From a checkpoint of a small image classifier.
Data: 98430 training examples, 9.9 epochs.
Rows from block 9, named by matrix and row number. Each number is 128 + 24 x the weight over its row's rms, rounded and kept within 0 to 255. All counts start at 0. Numbers have three digits each. After the name is the row's rms in percent of the matrix's.
# convs1: 3x3 conv (model.blocks.9.convs.1.weight, 128x128x3x3), inputs 70-79, a 3x3 kernel for each
convs1.37 095:183127080161128156128173138079091118110134100108128122160128094133128145063047128128144128120129113128152104116128167127128152118114128128128091151091128122064120114120128103140161128133141128128125128155125119096140157139133142128135088114148132150188103110111128182142
convs1.38 098:066119125132147182128128129128128102105115122128070093060070158063103093128097104154153128164128109128099104138114128153129128107108117099119155128128121128128126128100151124128128160144128127113137109144098128154128134140143118128128155174126177128148128128128128095128
convs1.39 102:068102084128128067096113090128164103150128128123108128115132104139128080171115128128128128128185152128162132115128112177115128188109128117102097128128102128128155135113128165124086128096124167127135168149128162128128128128118162142118123128144128215128101123149128096195
convs1.40 093:118128128161132110128121128128128128128128150124128152159128128129091128113109157138133128128116115129105095111146128128128084150128090130128128138128128125132128128078112128079135187146179128102140159128139156133169136128138128119128143146097176128121128128175126141139
convs1.41 104:167135128160144128128094128128121102106152191128128128128088072129121128201164139117128143123122102134128133128138191176118128184118178113127128119128128134149170103116112118159160128128115128112141127165152126131132122128113165128131138158153076142106128128147049116128
convs1.42 088:102038092159128128091099128128128128103128128147128149072128107082141128128150188128087128128128149154098096128091128128128096118113128186159062128142128158077128181184200140132114128157148136177082127137111114128129125121128150160128128161128127128117128194113180124133
convs1.43 092:147142124117130134109146128128185151143118129128120128151112092128128123128128072115112128163161128157128088134128146129128128122104132128122172128125131143149118135128128117128128151153205120061128128128109144137128128109095128107075119128110126175150141125124128109128
convs1.44 097:137156128128128137128089098133126143136128128149069140110128082121118088128106071108131097149131128131133094095102128106117092137130093124128116151166161151128162181128175077119159052109132086130128128112093128128138145201142120118114132132123093128128134138128110099128
convs1.45 100:101079084128128095128078128128085146128102123157103124152128121117119128062160128074120151099128128126155128140123128128116101128112100128125114124181128174159160062085100124078096128132157161142131149167128203157132128117119149136128174168106141156168098111143141128152
convs1.46 093:128161132128163162066118108128128139173168128128128130112140149128088128128080128160157127128122109119128128145123128128128128128128128128136078147118144149128128128146128128138086111184220128128067108073138128128170128128149117128128131118114128134100175151122128119128
convs1.47 108:162148114167103080180159089181121128170115102120128128127101128128128077197110067092130157092111161147128128109106115144128095134128069059128178125153137181128128128105130118134106131128128128110128128144128178128088128134082098126128126107128094119151128122128131128128
convs1.48 104:203128124128103141241153156170128162128121143128128128128128151128128128171160145114120091141128066149145143133127160097116092130135113128181146123128109103181138104128128128128128099149085155137131114128152128198128112131110132128128153116128134158124159144128128128128
convs1.49 101:138133128084117128128142172128126082121130104115143089053087111093140131109073109155128143152086096153128130148109133128146142128148143129147128134126128128108150128128128100128111140128128128128169128130172157104128117157150164190182131130130128128123128122069200202091
convs1.50 110:128128128142151128169179128124096115134203175128130128106134128168154200123128150128128159132128144128128108178157103107128128092093128107196123106128100082128122128144093118128128128108143099173128135128102128033146148116147099114150145128128119128128153128128128128116
convs1.51 100:128123145123147128164162140133190128108173132128163067160184194128110128152103101128124131162134128112059066092091138141124186086083128195128104176128088126116170128156093128164108107161128189106135180096128128142205129128128148143149139143129090128128108142128090128124
convs1.52 088:081117031128143073128109128156066122138128113150128201198108043137152142128128151128128128077133174128132139076108133068128111131108104128074160143138121150135108126128128130128109143128137121128128096106162126128105128117115130112169128120098128153151099166158088121108
convs1.53 102:128152060128063160132137209072143104128120156097132167169136164093037050107109123128128155123086102107078102150169209087112128128128119139111100176091128128128128104137126131128117120154113161128149138128128128148151129145128122114161114138128071151137087093128128106103
convs1.54 105:141113106116128105128128074126128152092120138089129114105101132111150115128128107151091128128128122137081128128128110128155127161128128146133128127128128128128134138088137128096157122129157158127138118155128129106116128143128148119128186148128128128128137128100128128137
convs1.55 094:073128128128113095132128126081120096170163138138104160073069100080137135082128125150128159161128143100128128119128115109152157098112146138128056119081123128128128071104128108119128128128128107128128142128128116111104148134184128072132152166128137128128128176100147067128
convs1.56 102:133131126128137155116080099106128120124128130110126103090119082128091061165140069212128135128105128129085128131140145136128128128110120148164128145085128097149126126148116154108142128140135135140096128103112132173128152120128107102128176111128227088113139074149132132103
convs1.57 098:128160163128107093049128127132112132144128122105093124150193153137128128160164173128072135128128134138160147128128130128128127117099128106139128074104128128128120128116158174124128093106164146128154121121128167128159173154141134101128119128093126160137139168122148141101
convs1.58 098:128082101140136169128128115050160163134115129131159128046145120128158140158165128128128125143128128139118150147128103128131090166129128190128108165128103169159110081119066082128128156128091194128083152128161166111128130112107128128117121086112113153096128110110128128186
convs1.59 096:141150148172128113191128128140128126128128117154153150084093108127112118088128141142128173126109089128116142161128140110072140128143128128128088128179128131128122173176141138128159148179136080128123113107128128117124146151151177134128141160143117128114094128147128128128
convs1.60 107:173128128128128132104110128166078128128128168113128128128177128128132088118061086120128111120147128128128163126122177128110180118128153128128119111096088146142135128153128115168168137114164158128164155128128125095092139128143112105128091109128114128073128128145128129119
convs1.61 102:133103183074108136128143119108156136079128087150128102145150128110112072128155118130116115128094153128156135148151128128143097128138117110148128159169128127116154121128101097134128104121128151131153128164140128120122158153128112133123128128128128142132164154181128171162
convs1.62 098:127087108128128113128126140136136128088087090123120128094128134128128110146158147098128131124137188148161128140128087128131128166179128128057101125135139118149119128124086128170053112096128138083128157149172112143130104129158128128128102128137128102103128110203128113174
convs1.63 094:113128126127080121128141113091129128135090149128115105128165196128145158109099128195128160179128123128100082128131101150117120135128160094177120140128127116068124128128095107106134123152128125128141150133158128128137158151202091128104160124152151122089128155128118128128
convs1.64 099:169165128128167128179099123177134150106184136127126176098182147128128099115073061145141146111122128128100125128128106109082162128152134147102129151128128136128139160152128115170163071114116101085128128116128093128112126133128096134131128150128085111128130107144136106128
convs1.65 098:164109128143128128128128186085128072146143128149125144125190175058058128113175171128142134128128128125117090128081128103106085128144128150153109096128128128073133128128128128128122122140132128191140117095116120089128163153124128115085109128128128128128139128103135128128
convs1.66 102:136126128112151128151146158136149142094111133110140127128159108108180144128129214094148088126128071128112128094109128102136128072119113137175122139102092136158128133128147111129166044143128128128105122124152128159143152117113133148127153128128148128083141128140128128129
convs1.67 105:142164165128128077127146159128128109128112115165105197097121128128092112169118148133128128128124128128091128105127126114139117111128154204128089128142169128128128128143100109128112066128166131109115128152133128135138128128124134128128128166106162129146169128128128178147
convs1.68 093:110128131133151092117128158128128119128126131128143154128128079191150156121128128119128119125130143094152115113128172128148149130131115123170118127128127128128128140131139116158099141128118143198144110093128115128128125132137128149122167137133113128135142128176134128143
convs1.69 099:110128083161103117128147149141128128118128128128141144138128128095117101105128079121101128135129131128128128141085128128128128122128156149084115128113128167134164128130129120128151115128173148101120148128110130089116163128181128165099153132128108172105128153128128128128
convs1.70 101:138140188181128115141155046131128111158128062135122141187183116086009066164124070142109133128110128115128128128127148157130076157128091127134127141128128166148108128134108128128152128114128186128128128142124189128138111128100135128136128128128123128128128184128128159156
convs1.71 099:128128144084069161193108180127128124163091110128128105078156141094128104128128128128141115148128128146150149128138128142128105167128128144182128128117128157136128166103082204123086182161137130170142107127120128116128128128156128119128102169123189130107153129128128128141
convs1.72 093:117118150112130128115158148133128105168150154167128136125120100128149128139170072128128128099089096177128128110114113159128135140128128128124174150129128128149160128173128128128153138151087107128128122144128128158128142158128128128193099128112128128128142128173159128110
convs1.73 099:124142128128143128141140094150115128079115105128098128219237209116128128128105069128128128128114094145128121128128128128128131129147142169131124128105110107135080119143116128136128128107120166118124111104111136109113128122162144129144160140143154150121189145120102145146
convs1.74 090:141128128128128192128110128128148128128097128135159199101128119149128128106128128128175128128145169104128145128155128128130072166180127128128141128102105095129108128083073128128176029112204106071128128112069129117106128139128132101128138130128128128153092130090111102184
convs1.75 102:128101087113114163141120128050128084128135121125128128110150128097128140132128128109137125128128087155118128109118149144156144128090128183109137143113113128114128128128128174128116225128087128130125128126154128145128136113094117131127113132128115188146102093100187180170
convs1.76 101:061128130146128098082093085162110128128128081128141128128223149137163141128125128131136087128108113128105129108118128108128128114128128118144114103128116092072128130131137083103098138128085128118151125117128128089135104128129124131128128140150128128128155101128154112100
convs1.77 096:128128099123128194144128144126130156128108138164128169137088147120128128128128165128128134128206128128157157104128111116135154110144128128133128101143141123126110069102192098128157121140129154128102077103128128128145188128128128118128157128086128097133128131128128128154
convs1.78 105:128089114128134122140148191128128128146128121128139128067049128100105128128160137071095093086153128133132118112140135128145128166182128137128114138108113103171115103128071128128128202126128128127159127134135128128137112128143128182176142128141079115075058149128128128120
convs1.79 102:128136128128128128188167114145096130128128128128128147154086093168102108128128137136128128127117143134128155128088128109131097152097128144186135128132141164123142161154088182128128166134128128187156128127106191138128128175128128124128141119107107106158076176161098139180
convs1.80 094:133128142133128128128098126135099128101140128128128128204193206130098144128128128150131149128128128128105069128113111111101123148119138128095131146128212123128128169107127139165134128089128151158153129128164128112099162128114125128149128126169043128096128128089123128114
convs1.81 099:169130106128128132102151128128140118128128137067101095128163136049126128115128147092122131128108195183152141111128128104132102128084082242128144216093120128102111128110128137108128128139078214128128168085147128128151118132128135143128119129128122139138192157181149128188
convs1.82 104:158106128128141128121127137116142101118119102111128086128128127186128081155128198128128145116128159112128128109131179128124134119128151159139129128175127148131128137128156128130128114109128150120101155128128156102128120128130128148128150188128121171095154158165169134166
convs1.83 123:140128181128132156112143128128096123139128128128135140128078139128106115128144128140128185100145133125128129132158052112093107138128192127073136145110132126243116178115077141119128099128161153108133128132117113203146128141132140108146128173128122142108110128096131128124
convs1.84 110:141160107123128159128144222179152142113086098117147128128112076128128184128126128163119128128128128106128128133112154128128145113137092115111121110162094128128143128138162094106081130128070128106113128141128124152128128128128144151128186128144153063117127122128113154150
convs1.85 090:155139128044123128092151128110148128158124128152128128168128199109159133128080157167120128127128114144118128114126132132124128110128065103152091127128099083107128147128128128128170128063139110168128112128135104146143131152128131128128177133128160128173128163117080127115
convs1.86 088:069113157140128098164176128128128070138094128114104128128103075171094170128095120128170123136128108152128121128124065163150137116149128128154198148167128105128113179113128154120128128133133166097103179160128153174128114163151128094142130146139141128125109111134133112128
convs1.87 105:167183128128128130128174140164103109128076122121128128128128128145128097139124100204197156133131093122096081163110128145128093128128158128128141130117123126117148184128129111055144196128128128067133128122134137128155128125123128128128128139138126108137136124136128128128
convs1.88 095:172088136128121128128120116135121128125128121100166117163132123152107108069128103185128134145109128111102097174128137128158118128148128228117096128115128230107128128126116141102128169128078184128137185128128128128086128112163144128158128088105128120116074143158128099135
convs1.89 089:128132146128145186092146132128126126128104126139113128098118156104128194113153171096074128175123151202180169152128110128128128143109104128128144153109128109110128128146128128128141160110109128083147103128141094112128136137088137128128111096101128147164128096099128115134
convs1.90 103:114100104128128142128137128128128118106128128090148128103171128091103116135110148158136106101149117128110117128123125128100094109128127128116091154128090153128109123123128091128128128107185156098133178128112128067106128083097128131128128135120050144168123154136110138125
convs1.91 092:160113111120128128148096132090128117146128128119128128115128132067139198128099121128176141135123129176128132128095093128113151132134166127058116147117156128116071092116174136155128152135093148092123128107170125128114134143127128128139168140148196128109154127128128129128
convs1.92 102:109128040108128082183128140128125130217164054128192107117119115117109128128080128102120114111099135079128145138126144137120124146103094128093128128128128122128127139128128150128151128128107147159193128128148106118128099128128117159175116128112128133128128109128190179105
convs1.93 105:093091093128162128128078120119107165105086128142128128134128080098096076118128129123101100131090095112099145138128136130134105111140104128096100118135117188128144128081158144098128125130169115097117140148143128161168146123128163125114114128128123128127136114128146130145
convs1.94 088:078128121128128152130072164102128143132130128138117145164103074148137162113123134158117120100131176104091113108107099109128128201128128115087128114143128128127116134140087163128128174090092144097104122150106141104138128136151156086128191158128088097141128087133145132122
convs1.95 101:146139163149128093128082128128098134092123128118121128138103157149069103128120067111150148098128127062109123128128128128124135161130103082148101149128124123101104155112119078100067122128160118154115175125128181128143128129149116128175128128127070097128128167120128138128
convs1.96 094:104128128142097128163181134128099057208125103157176128128128106181136138182128118128093107143088126120137133128128109128109105128103115109128176128131147139135153128095128149141180128164186128128125151110143152122118085150090128143128158128128188128094128113083125163191
convs1.97 096:117128109128128153129128159156184134128134128128130128144090128129146128134116183174115128128109131152128157124128124128095123139125132177072128176112102065094104180128128161128142145107128154128114132072099128117134119144128118128128128094169128114110128128143099135142
convs1.98 103:128127102141132089113133128119064139130111128133128128118092070098149112089143165128157155128122128089139136119111142124118119089128128128197128128128137148128116165154128165128136128120169070128108136166099129185109158128147111085128171146128157155128128128128121154136
convs1.99 092:105128138101129143104128110136110081179111128128122103212226128147111089151169128126131128118126134115125128110128115128142089128102104149166195115174107138102129128158092146128128095114105184128167128121096128113115128139111128122136166158148128127142101108175099144148
convs1.100 097:128128111128122097083128127141123115128147113128149120239156138128121096113066086128094128134138146107107131105121123100112128128129118128128128119156112128102094136128137128128128128124097183128178128123147138128110128126128128112149148142096128095140131128128128144063
convs1.101 099:126166128099119128142094128157128165124084150128128101131128144085109133098116128129129121177143152128117128128132128170128102112099088128109165167128128246128165154135128128131138164200204130096128165082128164128207128125125128138105128128128128128114178171148086170143
convs1.102 100:148128128128144095124153131124158128150128181103128133072128095128128142149120086123138128138114128128128100128128114128128128173121128099148102115128137164144128128128112155128111107118138119117093128153155163128092126116139096086124128128128087106111181140163143128109
convs1.103 106:072128128102128154119118091112169166128134150046141140081147140070153137109128108171128094117128093128139135108128193110109128121081149149087115147132129128125138128128115128128101099128128128100152128120154105120129121092133128128106133137128158186082114149113055128165
convs1.104 109:128118136100128129122077176128128128128147127167114118095113167082082139128106169077101143085128143065118128122140128128128128128122128148128123138128116133154166145145128140111138128141115152110128128111141118099128112128149146155139117136145107146055128133128143150138
convs1.105 101:113145175112174128128128077131128188103128121115106128091128129136160217134177136107160095108123160176128157128098153109112128101106128131085128148151128128091128174145185147136156128157154122097099138128188116128111125138128115153114160164117128136128132128152146146128
convs1.106 115:128069128150084128128118128128135116094132091146130128059046128132128107128128125128177140128117107128085121128128068128128059145128133081128108125094118127067142128143076128128156129110167128159137128128131128104147140148128125135128136130113145128128107128128132097162