From a checkpoint of a small image classifier: 40-pixel images, held-out accuracy 95%.
Rows from block 3 of a small image classifier, named by matrix and row number. Rows with one number belong to one channel. Each number is 500 + 25 x the weight over its row's rms, rounded and kept within 0 to 999. All counts start at 0. Numbers have three digits each.
Before each channel's rows are labels from the 100 images, of 14976, where the channel reaches its highest value: "strongest on" is what is common among them; "patch colour" is the nearest of a few named colours to the mean colour under the peak. Only what is clearly more common there than usual is listed. The data: retinal OCT scans (Kermany 2017). In brackets: how many of the 100.
# convs1: 3x3 conv (model.blocks.3.convs.1.weight, 64x64x3x3, each kernel summed), inputs 0-63
# convs2: expand pointwise conv (model.blocks.3.convs.2.weight, 256x64x1x1, transposed), outputs 0-127

strongest on: finding: drusen (48)
patch colour: grey (96)
convs1.18:497507454498473501502492442456521538471523525473504524465493504488457473513447483454484518513486497527505472481468475484467515487500502468482487499518525483476510532542501467535525497506529468
convs2.18:507500493517465542500500500562517482461471504496500508543500452500486489502500508484482490500500551487540438500500500500499505511512500500468493453500506500500500500486520524510516480539499465500465484512500495506491500469500545524598524500506500500510500529500500460507481540517481474485514500500473500505499490440500475523498521505483500503510500463500441512477479462478449500504531

strongest on: finding: drusen (27)
patch colour: grey (78)
convs1.54:490512515515475448466427469487499459451482462493524484502485497542464490515460498497503485492496479470500525500508484479529502486496495450490479461484478479491512537483471529518466488484470483
convs2.54:539476488500480500481496489531533510500496483500567500500488500500487480553485500474500500500430466476510493485544495525500532526502534520458480475500550517534509478512500491500529500534500437535500522474511467544500500502496500500526500500500500481502564500500495429485500557522500495485500540467489498488563500470503500500499502501507500492549500500490507481500473515542476471500500

strongest on: finding: diabetic macular edema (32)
patch colour: white (64)
convs1.52:528507515511481470530510527521554505569507527523536517537494521491505533504526513521484537526547503529537489526502501505487506491502564481532498508521517515512483530523531508499539522518531495
convs2.52:485498500490481519478439500514445533494500499518500500525482500500501500526474498500532515500500395473500500500497493540476542510449485500556497507476485504429518477497510518506500518448544500500469509500500500493504500483500497495500441488480500500531509500496510462486493516487500500496504500500500500532500560500492496500487514477474465493500528500500500500436500500458500500454500

strongest on: finding: diabetic macular edema (39)
patch colour: white (63)
convs1.24:460486488532496488512511500478471541531527490523497460518487501503525559505482527482507471469489542507518504523492517513504484493563499525557526496499523553523521494486518494484513499529461545
convs2.24:462475489500501500500507476500500508513500496477500516500444500515458495500500487512462467461500488500507466503489485486521500530482496500500535502481488488494525500509503500525491480500457500478500506560426526466492501500483479440454489461518500486465500500526468500457459505500504500518500513500434497500505500502500497480523490527446509508510466526494457473478496446518469529500500

strongest on: finding: diabetic macular edema (53)
patch colour: grey (44)
convs1.61:512519497464436522449509521462485472483458486483464520498494498507493491535503491514448508487456484497486512479472478473472470463491507441487482491501494483511478512490458497485482450473503495
convs2.61:500486500545500545500500502510500500484523500508500525490500500500553498500500523566454552500500473535500500500500491495500500475502453500548467500540496472500496449487531514465466478475500500517500483543499493529496505500498500463512500472500500482572462521463481548558518552500479500464519468500501505508500505536515531519492557515512481500500500574500501494500546470473500500500500

strongest on: finding: choroidal neovascularization (89)
patch colour: grey (90)
convs1.38:479460493463487568485422485465482477467490488479497496496515487489465496469485490482484456488489487496485566484498490490448485505494482505476477479507499482488504530461473500500490503508460497
convs2.38:511500500504500514516500502500536532532492502495502533491481539500524500530531500500500513521500500494558500545502443500529518514482500500505500500496509500507492505519494500496500500459530446500530524503520465481515500520546465500500538480533496500463500494499474538457500423492500500500552524524500477497500541526531554506535500500500527500509500475496500552502560500512513494538500

strongest on: finding: drusen (62)
patch colour: grey (97)
convs1.46:530469488492509485512488501495548504499511503502497521492493525511475499497460485408528542521473500497508494500489521501504544484502484461510504528531489502524510556555532533506549475499499483
convs2.46:500500504495451500450500516506500500512500472500521504604462500487522444509495500484514476500447500509500485453487500459524500499452506508452495472500511486500546500490502500498500500513500483500520500433514500500509482441485471525498479482496500523500508486517522459513500420518500491484474461485489464500501500542476500500563512500470492474520462500448500500537477500494500551500459

strongest on: finding: diabetic macular edema (35)
patch colour: white (58)
convs1.55:530550512506503486513461519487493506517539482499504533516529556491500532498441506470504468515486505538481478503524532518499489478531477540515503503541513526513499541511534522491470505534456532
convs2.55:516525545549486488500500525495500462511469500490523482565465500484510515490488504500500463430536476458500470500500500500492489473511507500487500521500500506500503548502504500490473490500462506503500500492500543496500500454489500475477482500512500493404497500534500500546501500507510485506473417500466542487500500500438500500500500500527533493452538492500478500500500500485457455480486

strongest on: finding: drusen (49)
patch colour: grey (72); white (28)
convs1.56:535458502478485518513534515548487477522530487493492518460530505496494517511492501489486489465457520540505543526495520528491541502492471518516541504506505508534486538504545484462511521547554502
convs2.56:555500533526494493500500494500499444540500548489483474530458480465488500437461500478500485525479500540522500511500469500500466506493484523500500500500488521496540500476500520533458500500539457528514494468490466493494496481516509526511435501500500500500500496555543477488500500500500513500535499462496500533520500500523506500533500528476496500441500484482480478465500515472516542500500

strongest on: finding: choroidal neovascularization (91)
patch colour: grey (97)
convs1.42:487486504504461520472470459480493454540486469487497535492494465461497482507521503474442442499488505481449473486488507506487537505496500465480493467478500482483488515521472445482477467493502487
convs2.42:527505484500424524500500448500500570449500509470516469500507500476500475500522500514500500500494499445535553488500510500492539531500563500519466500492501503548500473542513556467533491482513459500524490531481500495500500500519476500457500500514500525537500500516500525500508497500492532538500460536500516500500500500482488500503491500489500532500500483494450500507510543461445462500500

strongest on: finding: diabetic macular edema (38)
patch colour: white (34)
convs1.22:504541536510500464516513522521499526503559501519497520527481547497499530517506522484505513522493551494507490537507498546552532507546501552512544484493537513501491530497498533508463494499470513
convs2.22:508500536504527500518468508464549492488496500500485503500510474495496500438475506500452508500500485548454519500492500507474495466500500500500527500520473500512515538502500503500477441485500480536456520472456489500498476509524457525534522493453526500533490500471482534500500500500518500474483437500496503474474500477412447500500500549488510500505514498500497513484447529500485488483449

strongest on: finding: drusen (53)
patch colour: grey (75)
convs1.5:501508507528522482528543512550530510496504528507491516500505516470567482476535487529516584509461499521520496500512538507449506484519517516500506505488501521511451509535514527489490514521483517
convs2.5:491452455495459523500483454470459445468477490500428500533433478500503500536552500500500480469432529500500540478504505500475533498492466519474500487500493462442504487500485477544487500494500512462500500524500483526467467478500500537515502496500500515512478500500497469549475500535500500516500471500500527475438464505484500469474452482500466441486477502460516531491500493500498519465500

strongest on: finding: diabetic macular edema (41)
patch colour: white (32)
convs1.4:473500509491511503509525507490475546530508536533490506548509517492504485515439508503517495497502536502498502511507490540494475527526522554518514475501508481559480468524469487561454506497536523
convs2.4:467491477520489472456422432457500506530465490504500500463464501534498502506541495489485508500500486478500500468487489500500518496488500482513494455500485508470440500516490500433508486500541500500557471500500500495502521500501500493490500500496492500478500483500473467486494463500502542442444552509503403502500503462489505500500524500500487550500500500499483453485419451489527500500471

strongest on: finding: choroidal neovascularization (71); finding: drusen (28)
patch colour: grey (99)
convs1.57:479535475472471542479453456453488485479490495497500495441539486504486494522507505453469475501495466471464492491498508478484522459483474470494497464509511493494515495486452477484470473491539509
convs2.57:550500500500475496500500500500500512475533488484525534486462500500505545500500500512500500500500500514529500481530500481500535504490500466533512555520500500586500436505500444545513509500472500473500541460490486540490500503505454500506515529566479497499493492500463505497424456497506528500500464500508481547500500560512500500507503500500556490512521513472488529500549497509553500514425

strongest on: finding: drusen (71)
patch colour: grey (97)
convs1.1:488499461466494517516511556509467508486516492483497433526511504520514495490506505531498526475520506521510519502476496522521411481522508520503494493516499517516519506478520496516424494507450487
convs2.1:515481486498501555498515438532491490459509489477500484579468500500500500500505500495471475500500569450528500484510494487507566500468500500467500483510548500524491462488550490500507500496470500448522486500500500500531500500515500500500514501500491537448478511552500474500456500500459466476500497493503496507494480509458498489514483510472490500500500450489484500500503500515474475485520

strongest on: finding: drusen (51)
patch colour: grey (96)
convs1.45:532528572504513454458485490453498445500514502493523530478520473505467515506440493485449464491525486529516488512496483498503529502478535527483509506498501494475492459512490510472472492515487497
convs2.45:500467506500492551500525462500504500502476469524500486559474500500497500464489449500500504454482603509442500505512500448500549500469521500452494500487529511486500548488569505480494545473465500486495447481497459469500500496500460527523521500504526544500500475500494500492524495537500520500490500518500466500476500460464502498456498500500466500469500449489518494500545446504489531479500

strongest on: finding: diabetic macular edema (36)
patch colour: white (62)
convs1.47:444461515522487465526505497477490518527530537477487498501511480497520528517483528505511490505506501544504452523527513509475500518560485564506543497481517525508517493474526448466476498510502517
convs2.47:504500507458473445491476480500455500500500493500497479534474531505443470518486517500508500452486500500500501500509492500496499491500471525500500504489456543519493528500514509472474448433491490488477468487500500509524500500500559452501469500434471519500500449500500500450500500478500514500484500524489435477472536518500490480516472500500505500496500489465500467463500531500446500500474