Rows from block 10, named by matrix and row number. Each number is 50 + 15 x the weight over its row's rms, rounded and kept within 0 to 99. All counts start at 0.
# short0: shortcut pointwise conv, stride 2 (model.blocks.10.short.0.weight, 1024x512x1x1), inputs 256-383
short0.573:46 60 73 06 31 50 83 59 48 50 38 27 50 36 48 78 43 50 61 39 56 41 50 50 54 42 95 64 21 50 30 50 55 46 27 50 37 50 72 60 43 50 69 50 30 37 50 41 50 30 35 35 37 50 50 68 57 43 34 55 50 41 62 68 37 33 50 50 48 59 50 40 79 50 50 47 50 50 45 67 50 50 41 61 62 50 46 50 50 50 45 47 66 43 35 21 44 50 58 45 35 50 50 65 28 73 50 43 68 51 45 50 48 48 27 50 80 48 37 33 50 46 47 50 50 42 74 47
short0.574:50 56 36 50 62 41 64 70 29 58 51 50 53 50 73 50 50 18 29 50 50 39 19 63 07 48 58 44 67 19 30 79 41 43 49 60 65 50 45 49 86 75 28 41 64 62 50 45 50 68 57 51 21 28 50 19 17 51 53 51 50 52 70 50 53 65 31 60 43 62 55 15 58 50 30 64 46 50 76 22 45 62 35 63 71 32 55 50 54 50 50 50 45 35 22 42 09 21 51 59 47 36 16 17 50 56 57 50 45 69 65 33 60 26 59 50 42 51 42 50 50 23 57 50 38 50 28 75
short0.575:78 50 66 70 50 50 50 56 42 50 50 67 20 50 20 29 50 55 62 76 27 50 39 41 50 23 50 50 50 59 82 32 61 50 53 38 50 72 58 50 60 65 45 41 32 50 58 22 58 71 76 31 50 41 50 50 50 57 32 71 59 43 35 45 23 16 58 41 57 50 99 50 81 56 73 61 43 60 42 50 98 54 88 49 32 52 50 50 50 88 50 53 56 34 46 50 36 48 25 50 80 49 50 50 49 79 25 38 18 99 50 50 61 35 50 39 50 72 41 50 24 70 72 40 50 74 50 50
short0.576:59 50 30 50 27 36 30 76 43 46 50 57 79 50 45 50 25 38 61 55 48 42 55 50 42 43 56 54 58 34 43 50 20 67 45 41 46 71 50 17 46 53 61 48 37 50 59 53 91 01 50 18 62 16 58 50 50 38 70 84 50 39 26 44 50 50 61 50 50 21 48 53 43 49 53 18 50 76 50 50 51 24 50 50 99 50 85 38 35 55 62 27 50 34 33 46 50 57 54 60 49 13 48 52 50 60 70 62 62 46 71 50 27 48 66 46 55 50 50 50 31 49 50 53 50 31 57 49
short0.577:44 50 40 78 39 80 46 50 43 20 50 50 50 54 50 67 50 46 50 35 45 57 41 51 50 50 41 64 37 31 50 71 42 79 50 50 31 61 50 69 41 70 64 62 20 01 52 67 65 56 50 43 50 54 50 50 76 84 28 65 95 51 50 50 70 50 45 46 77 50 46 25 50 39 44 47 57 28 50 46 50 38 50 62 50 54 60 50 61 40 67 50 47 37 99 50 50 50 50 50 31 66 76 50 61 42 48 50 58 50 22 75 50 54 48 30 34 18 42 42 50 30 50 50 50 50 18 44
short0.578:50 54 50 50 64 50 50 50 50 50 62 52 62 57 14 67 54 35 41 81 50 53 67 69 45 31 21 70 39 50 41 50 66 42 50 50 59 50 50 36 50 35 37 54 07 56 40 56 89 57 63 36 61 50 31 40 49 23 42 46 49 46 33 34 57 50 37 18 67 48 56 50 32 10 40 42 50 50 43 30 49 98 52 57 50 64 85 38 42 50 38 23 28 50 64 61 24 50 36 50 46 50 81 50 62 39 50 19 46 34 48 42 63 50 99 85 37 64 24 61 33 50 82 52 57 56 31 83
short0.579:31 26 48 45 50 50 50 50 24 50 50 55 41 62 79 79 50 30 61 99 50 74 55 27 38 53 45 50 81 35 26 69 66 71 57 30 76 50 40 60 59 58 67 50 61 31 40 43 55 20 66 49 50 84 57 27 34 52 79 32 23 36 50 54 55 47 74 80 50 50 50 18 49 71 50 78 73 50 42 39 50 51 50 37 56 50 37 56 27 96 50 46 71 82 61 20 50 24 50 50 33 59 50 64 50 38 37 50 50 50 45 22 50 43 50 69 49 50 50 50 46 23 65 31 50 64 55 50
short0.580:00 50 52 27 50 50 34 57 17 50 50 57 50 50 50 42 28 43 50 22 50 50 74 48 52 39 47 50 41 50 38 55 50 75 62 47 50 50 45 50 59 48 21 55 38 59 68 50 50 63 50 50 70 50 12 50 67 70 46 50 62 66 50 99 43 27 32 44 37 38 50 62 52 32 33 43 64 68 23 62 77 40 20 50 39 64 42 50 54 50 50 45 50 57 35 50 50 50 36 42 50 50 50 50 69 50 50 50 55 37 26 39 28 32 20 58 47 41 50 37 46 42 17 50 53 71 33 50
short0.581:50 50 51 50 44 50 77 50 67 50 65 43 29 27 37 65 39 56 23 50 50 50 50 50 39 69 49 41 30 50 50 24 47 50 17 26 26 50 50 65 63 37 65 50 48 31 50 50 44 60 30 43 39 61 69 42 50 50 75 50 15 51 47 50 50 72 29 48 48 58 20 39 46 63 50 15 63 38 61 50 50 49 50 50 50 45 64 63 46 52 55 23 53 40 50 50 42 80 34 50 50 78 63 42 27 52 49 80 50 78 36 50 53 50 82 65 73 55 52 50 25 58 60 46 43 43 37 50
short0.582:71 73 48 76 20 25 50 50 50 74 34 50 50 50 95 21 34 50 22 50 39 66 50 92 77 59 21 50 32 36 50 63 50 80 33 33 50 50 50 50 50 55 53 50 77 55 28 50 30 50 02 50 69 78 28 34 55 48 72 25 69 20 46 47 50 50 68 73 50 50 14 50 18 34 50 38 81 52 19 65 68 50 51 50 50 74 92 50 50 83 43 37 50 50 50 50 29 50 51 67 06 49 72 60 50 60 53 50 61 76 40 09 38 47 54 52 33 67 20 50 57 50 50 66 50 77 50 50
short0.583:61 26 50 59 76 50 39 50 50 51 50 22 50 50 14 50 72 50 53 51 50 78 38 53 50 52 41 50 50 50 30 50 50 27 78 41 19 53 49 49 50 84 50 40 50 50 65 50 54 75 56 47 25 50 84 50 50 42 62 70 50 50 50 66 35 50 35 39 64 80 50 52 49 69 50 50 63 33 52 50 50 46 88 50 50 22 50 55 50 41 50 50 82 52 50 16 34 33 46 50 51 76 55 58 50 50 25 78 29 50 60 50 36 50 39 50 35 45 45 43 67 58 54 52 53 50 39 84
short0.584:34 50 48 42 50 58 99 40 50 50 38 50 67 55 50 49 60 42 79 99 50 74 61 50 53 33 79 52 51 77 50 45 74 50 88 50 58 43 50 50 42 44 77 37 43 46 31 50 34 59 35 71 64 50 47 50 32 51 50 50 69 50 35 50 30 48 57 50 44 38 54 08 50 54 32 49 35 50 50 41 50 46 50 45 50 50 23 00 50 37 29 50 64 50 45 50 50 50 50 74 21 50 50 61 31 50 46 10 50 51 72 35 27 50 60 50 67 50 41 18 42 65 50 72 50 44 65 26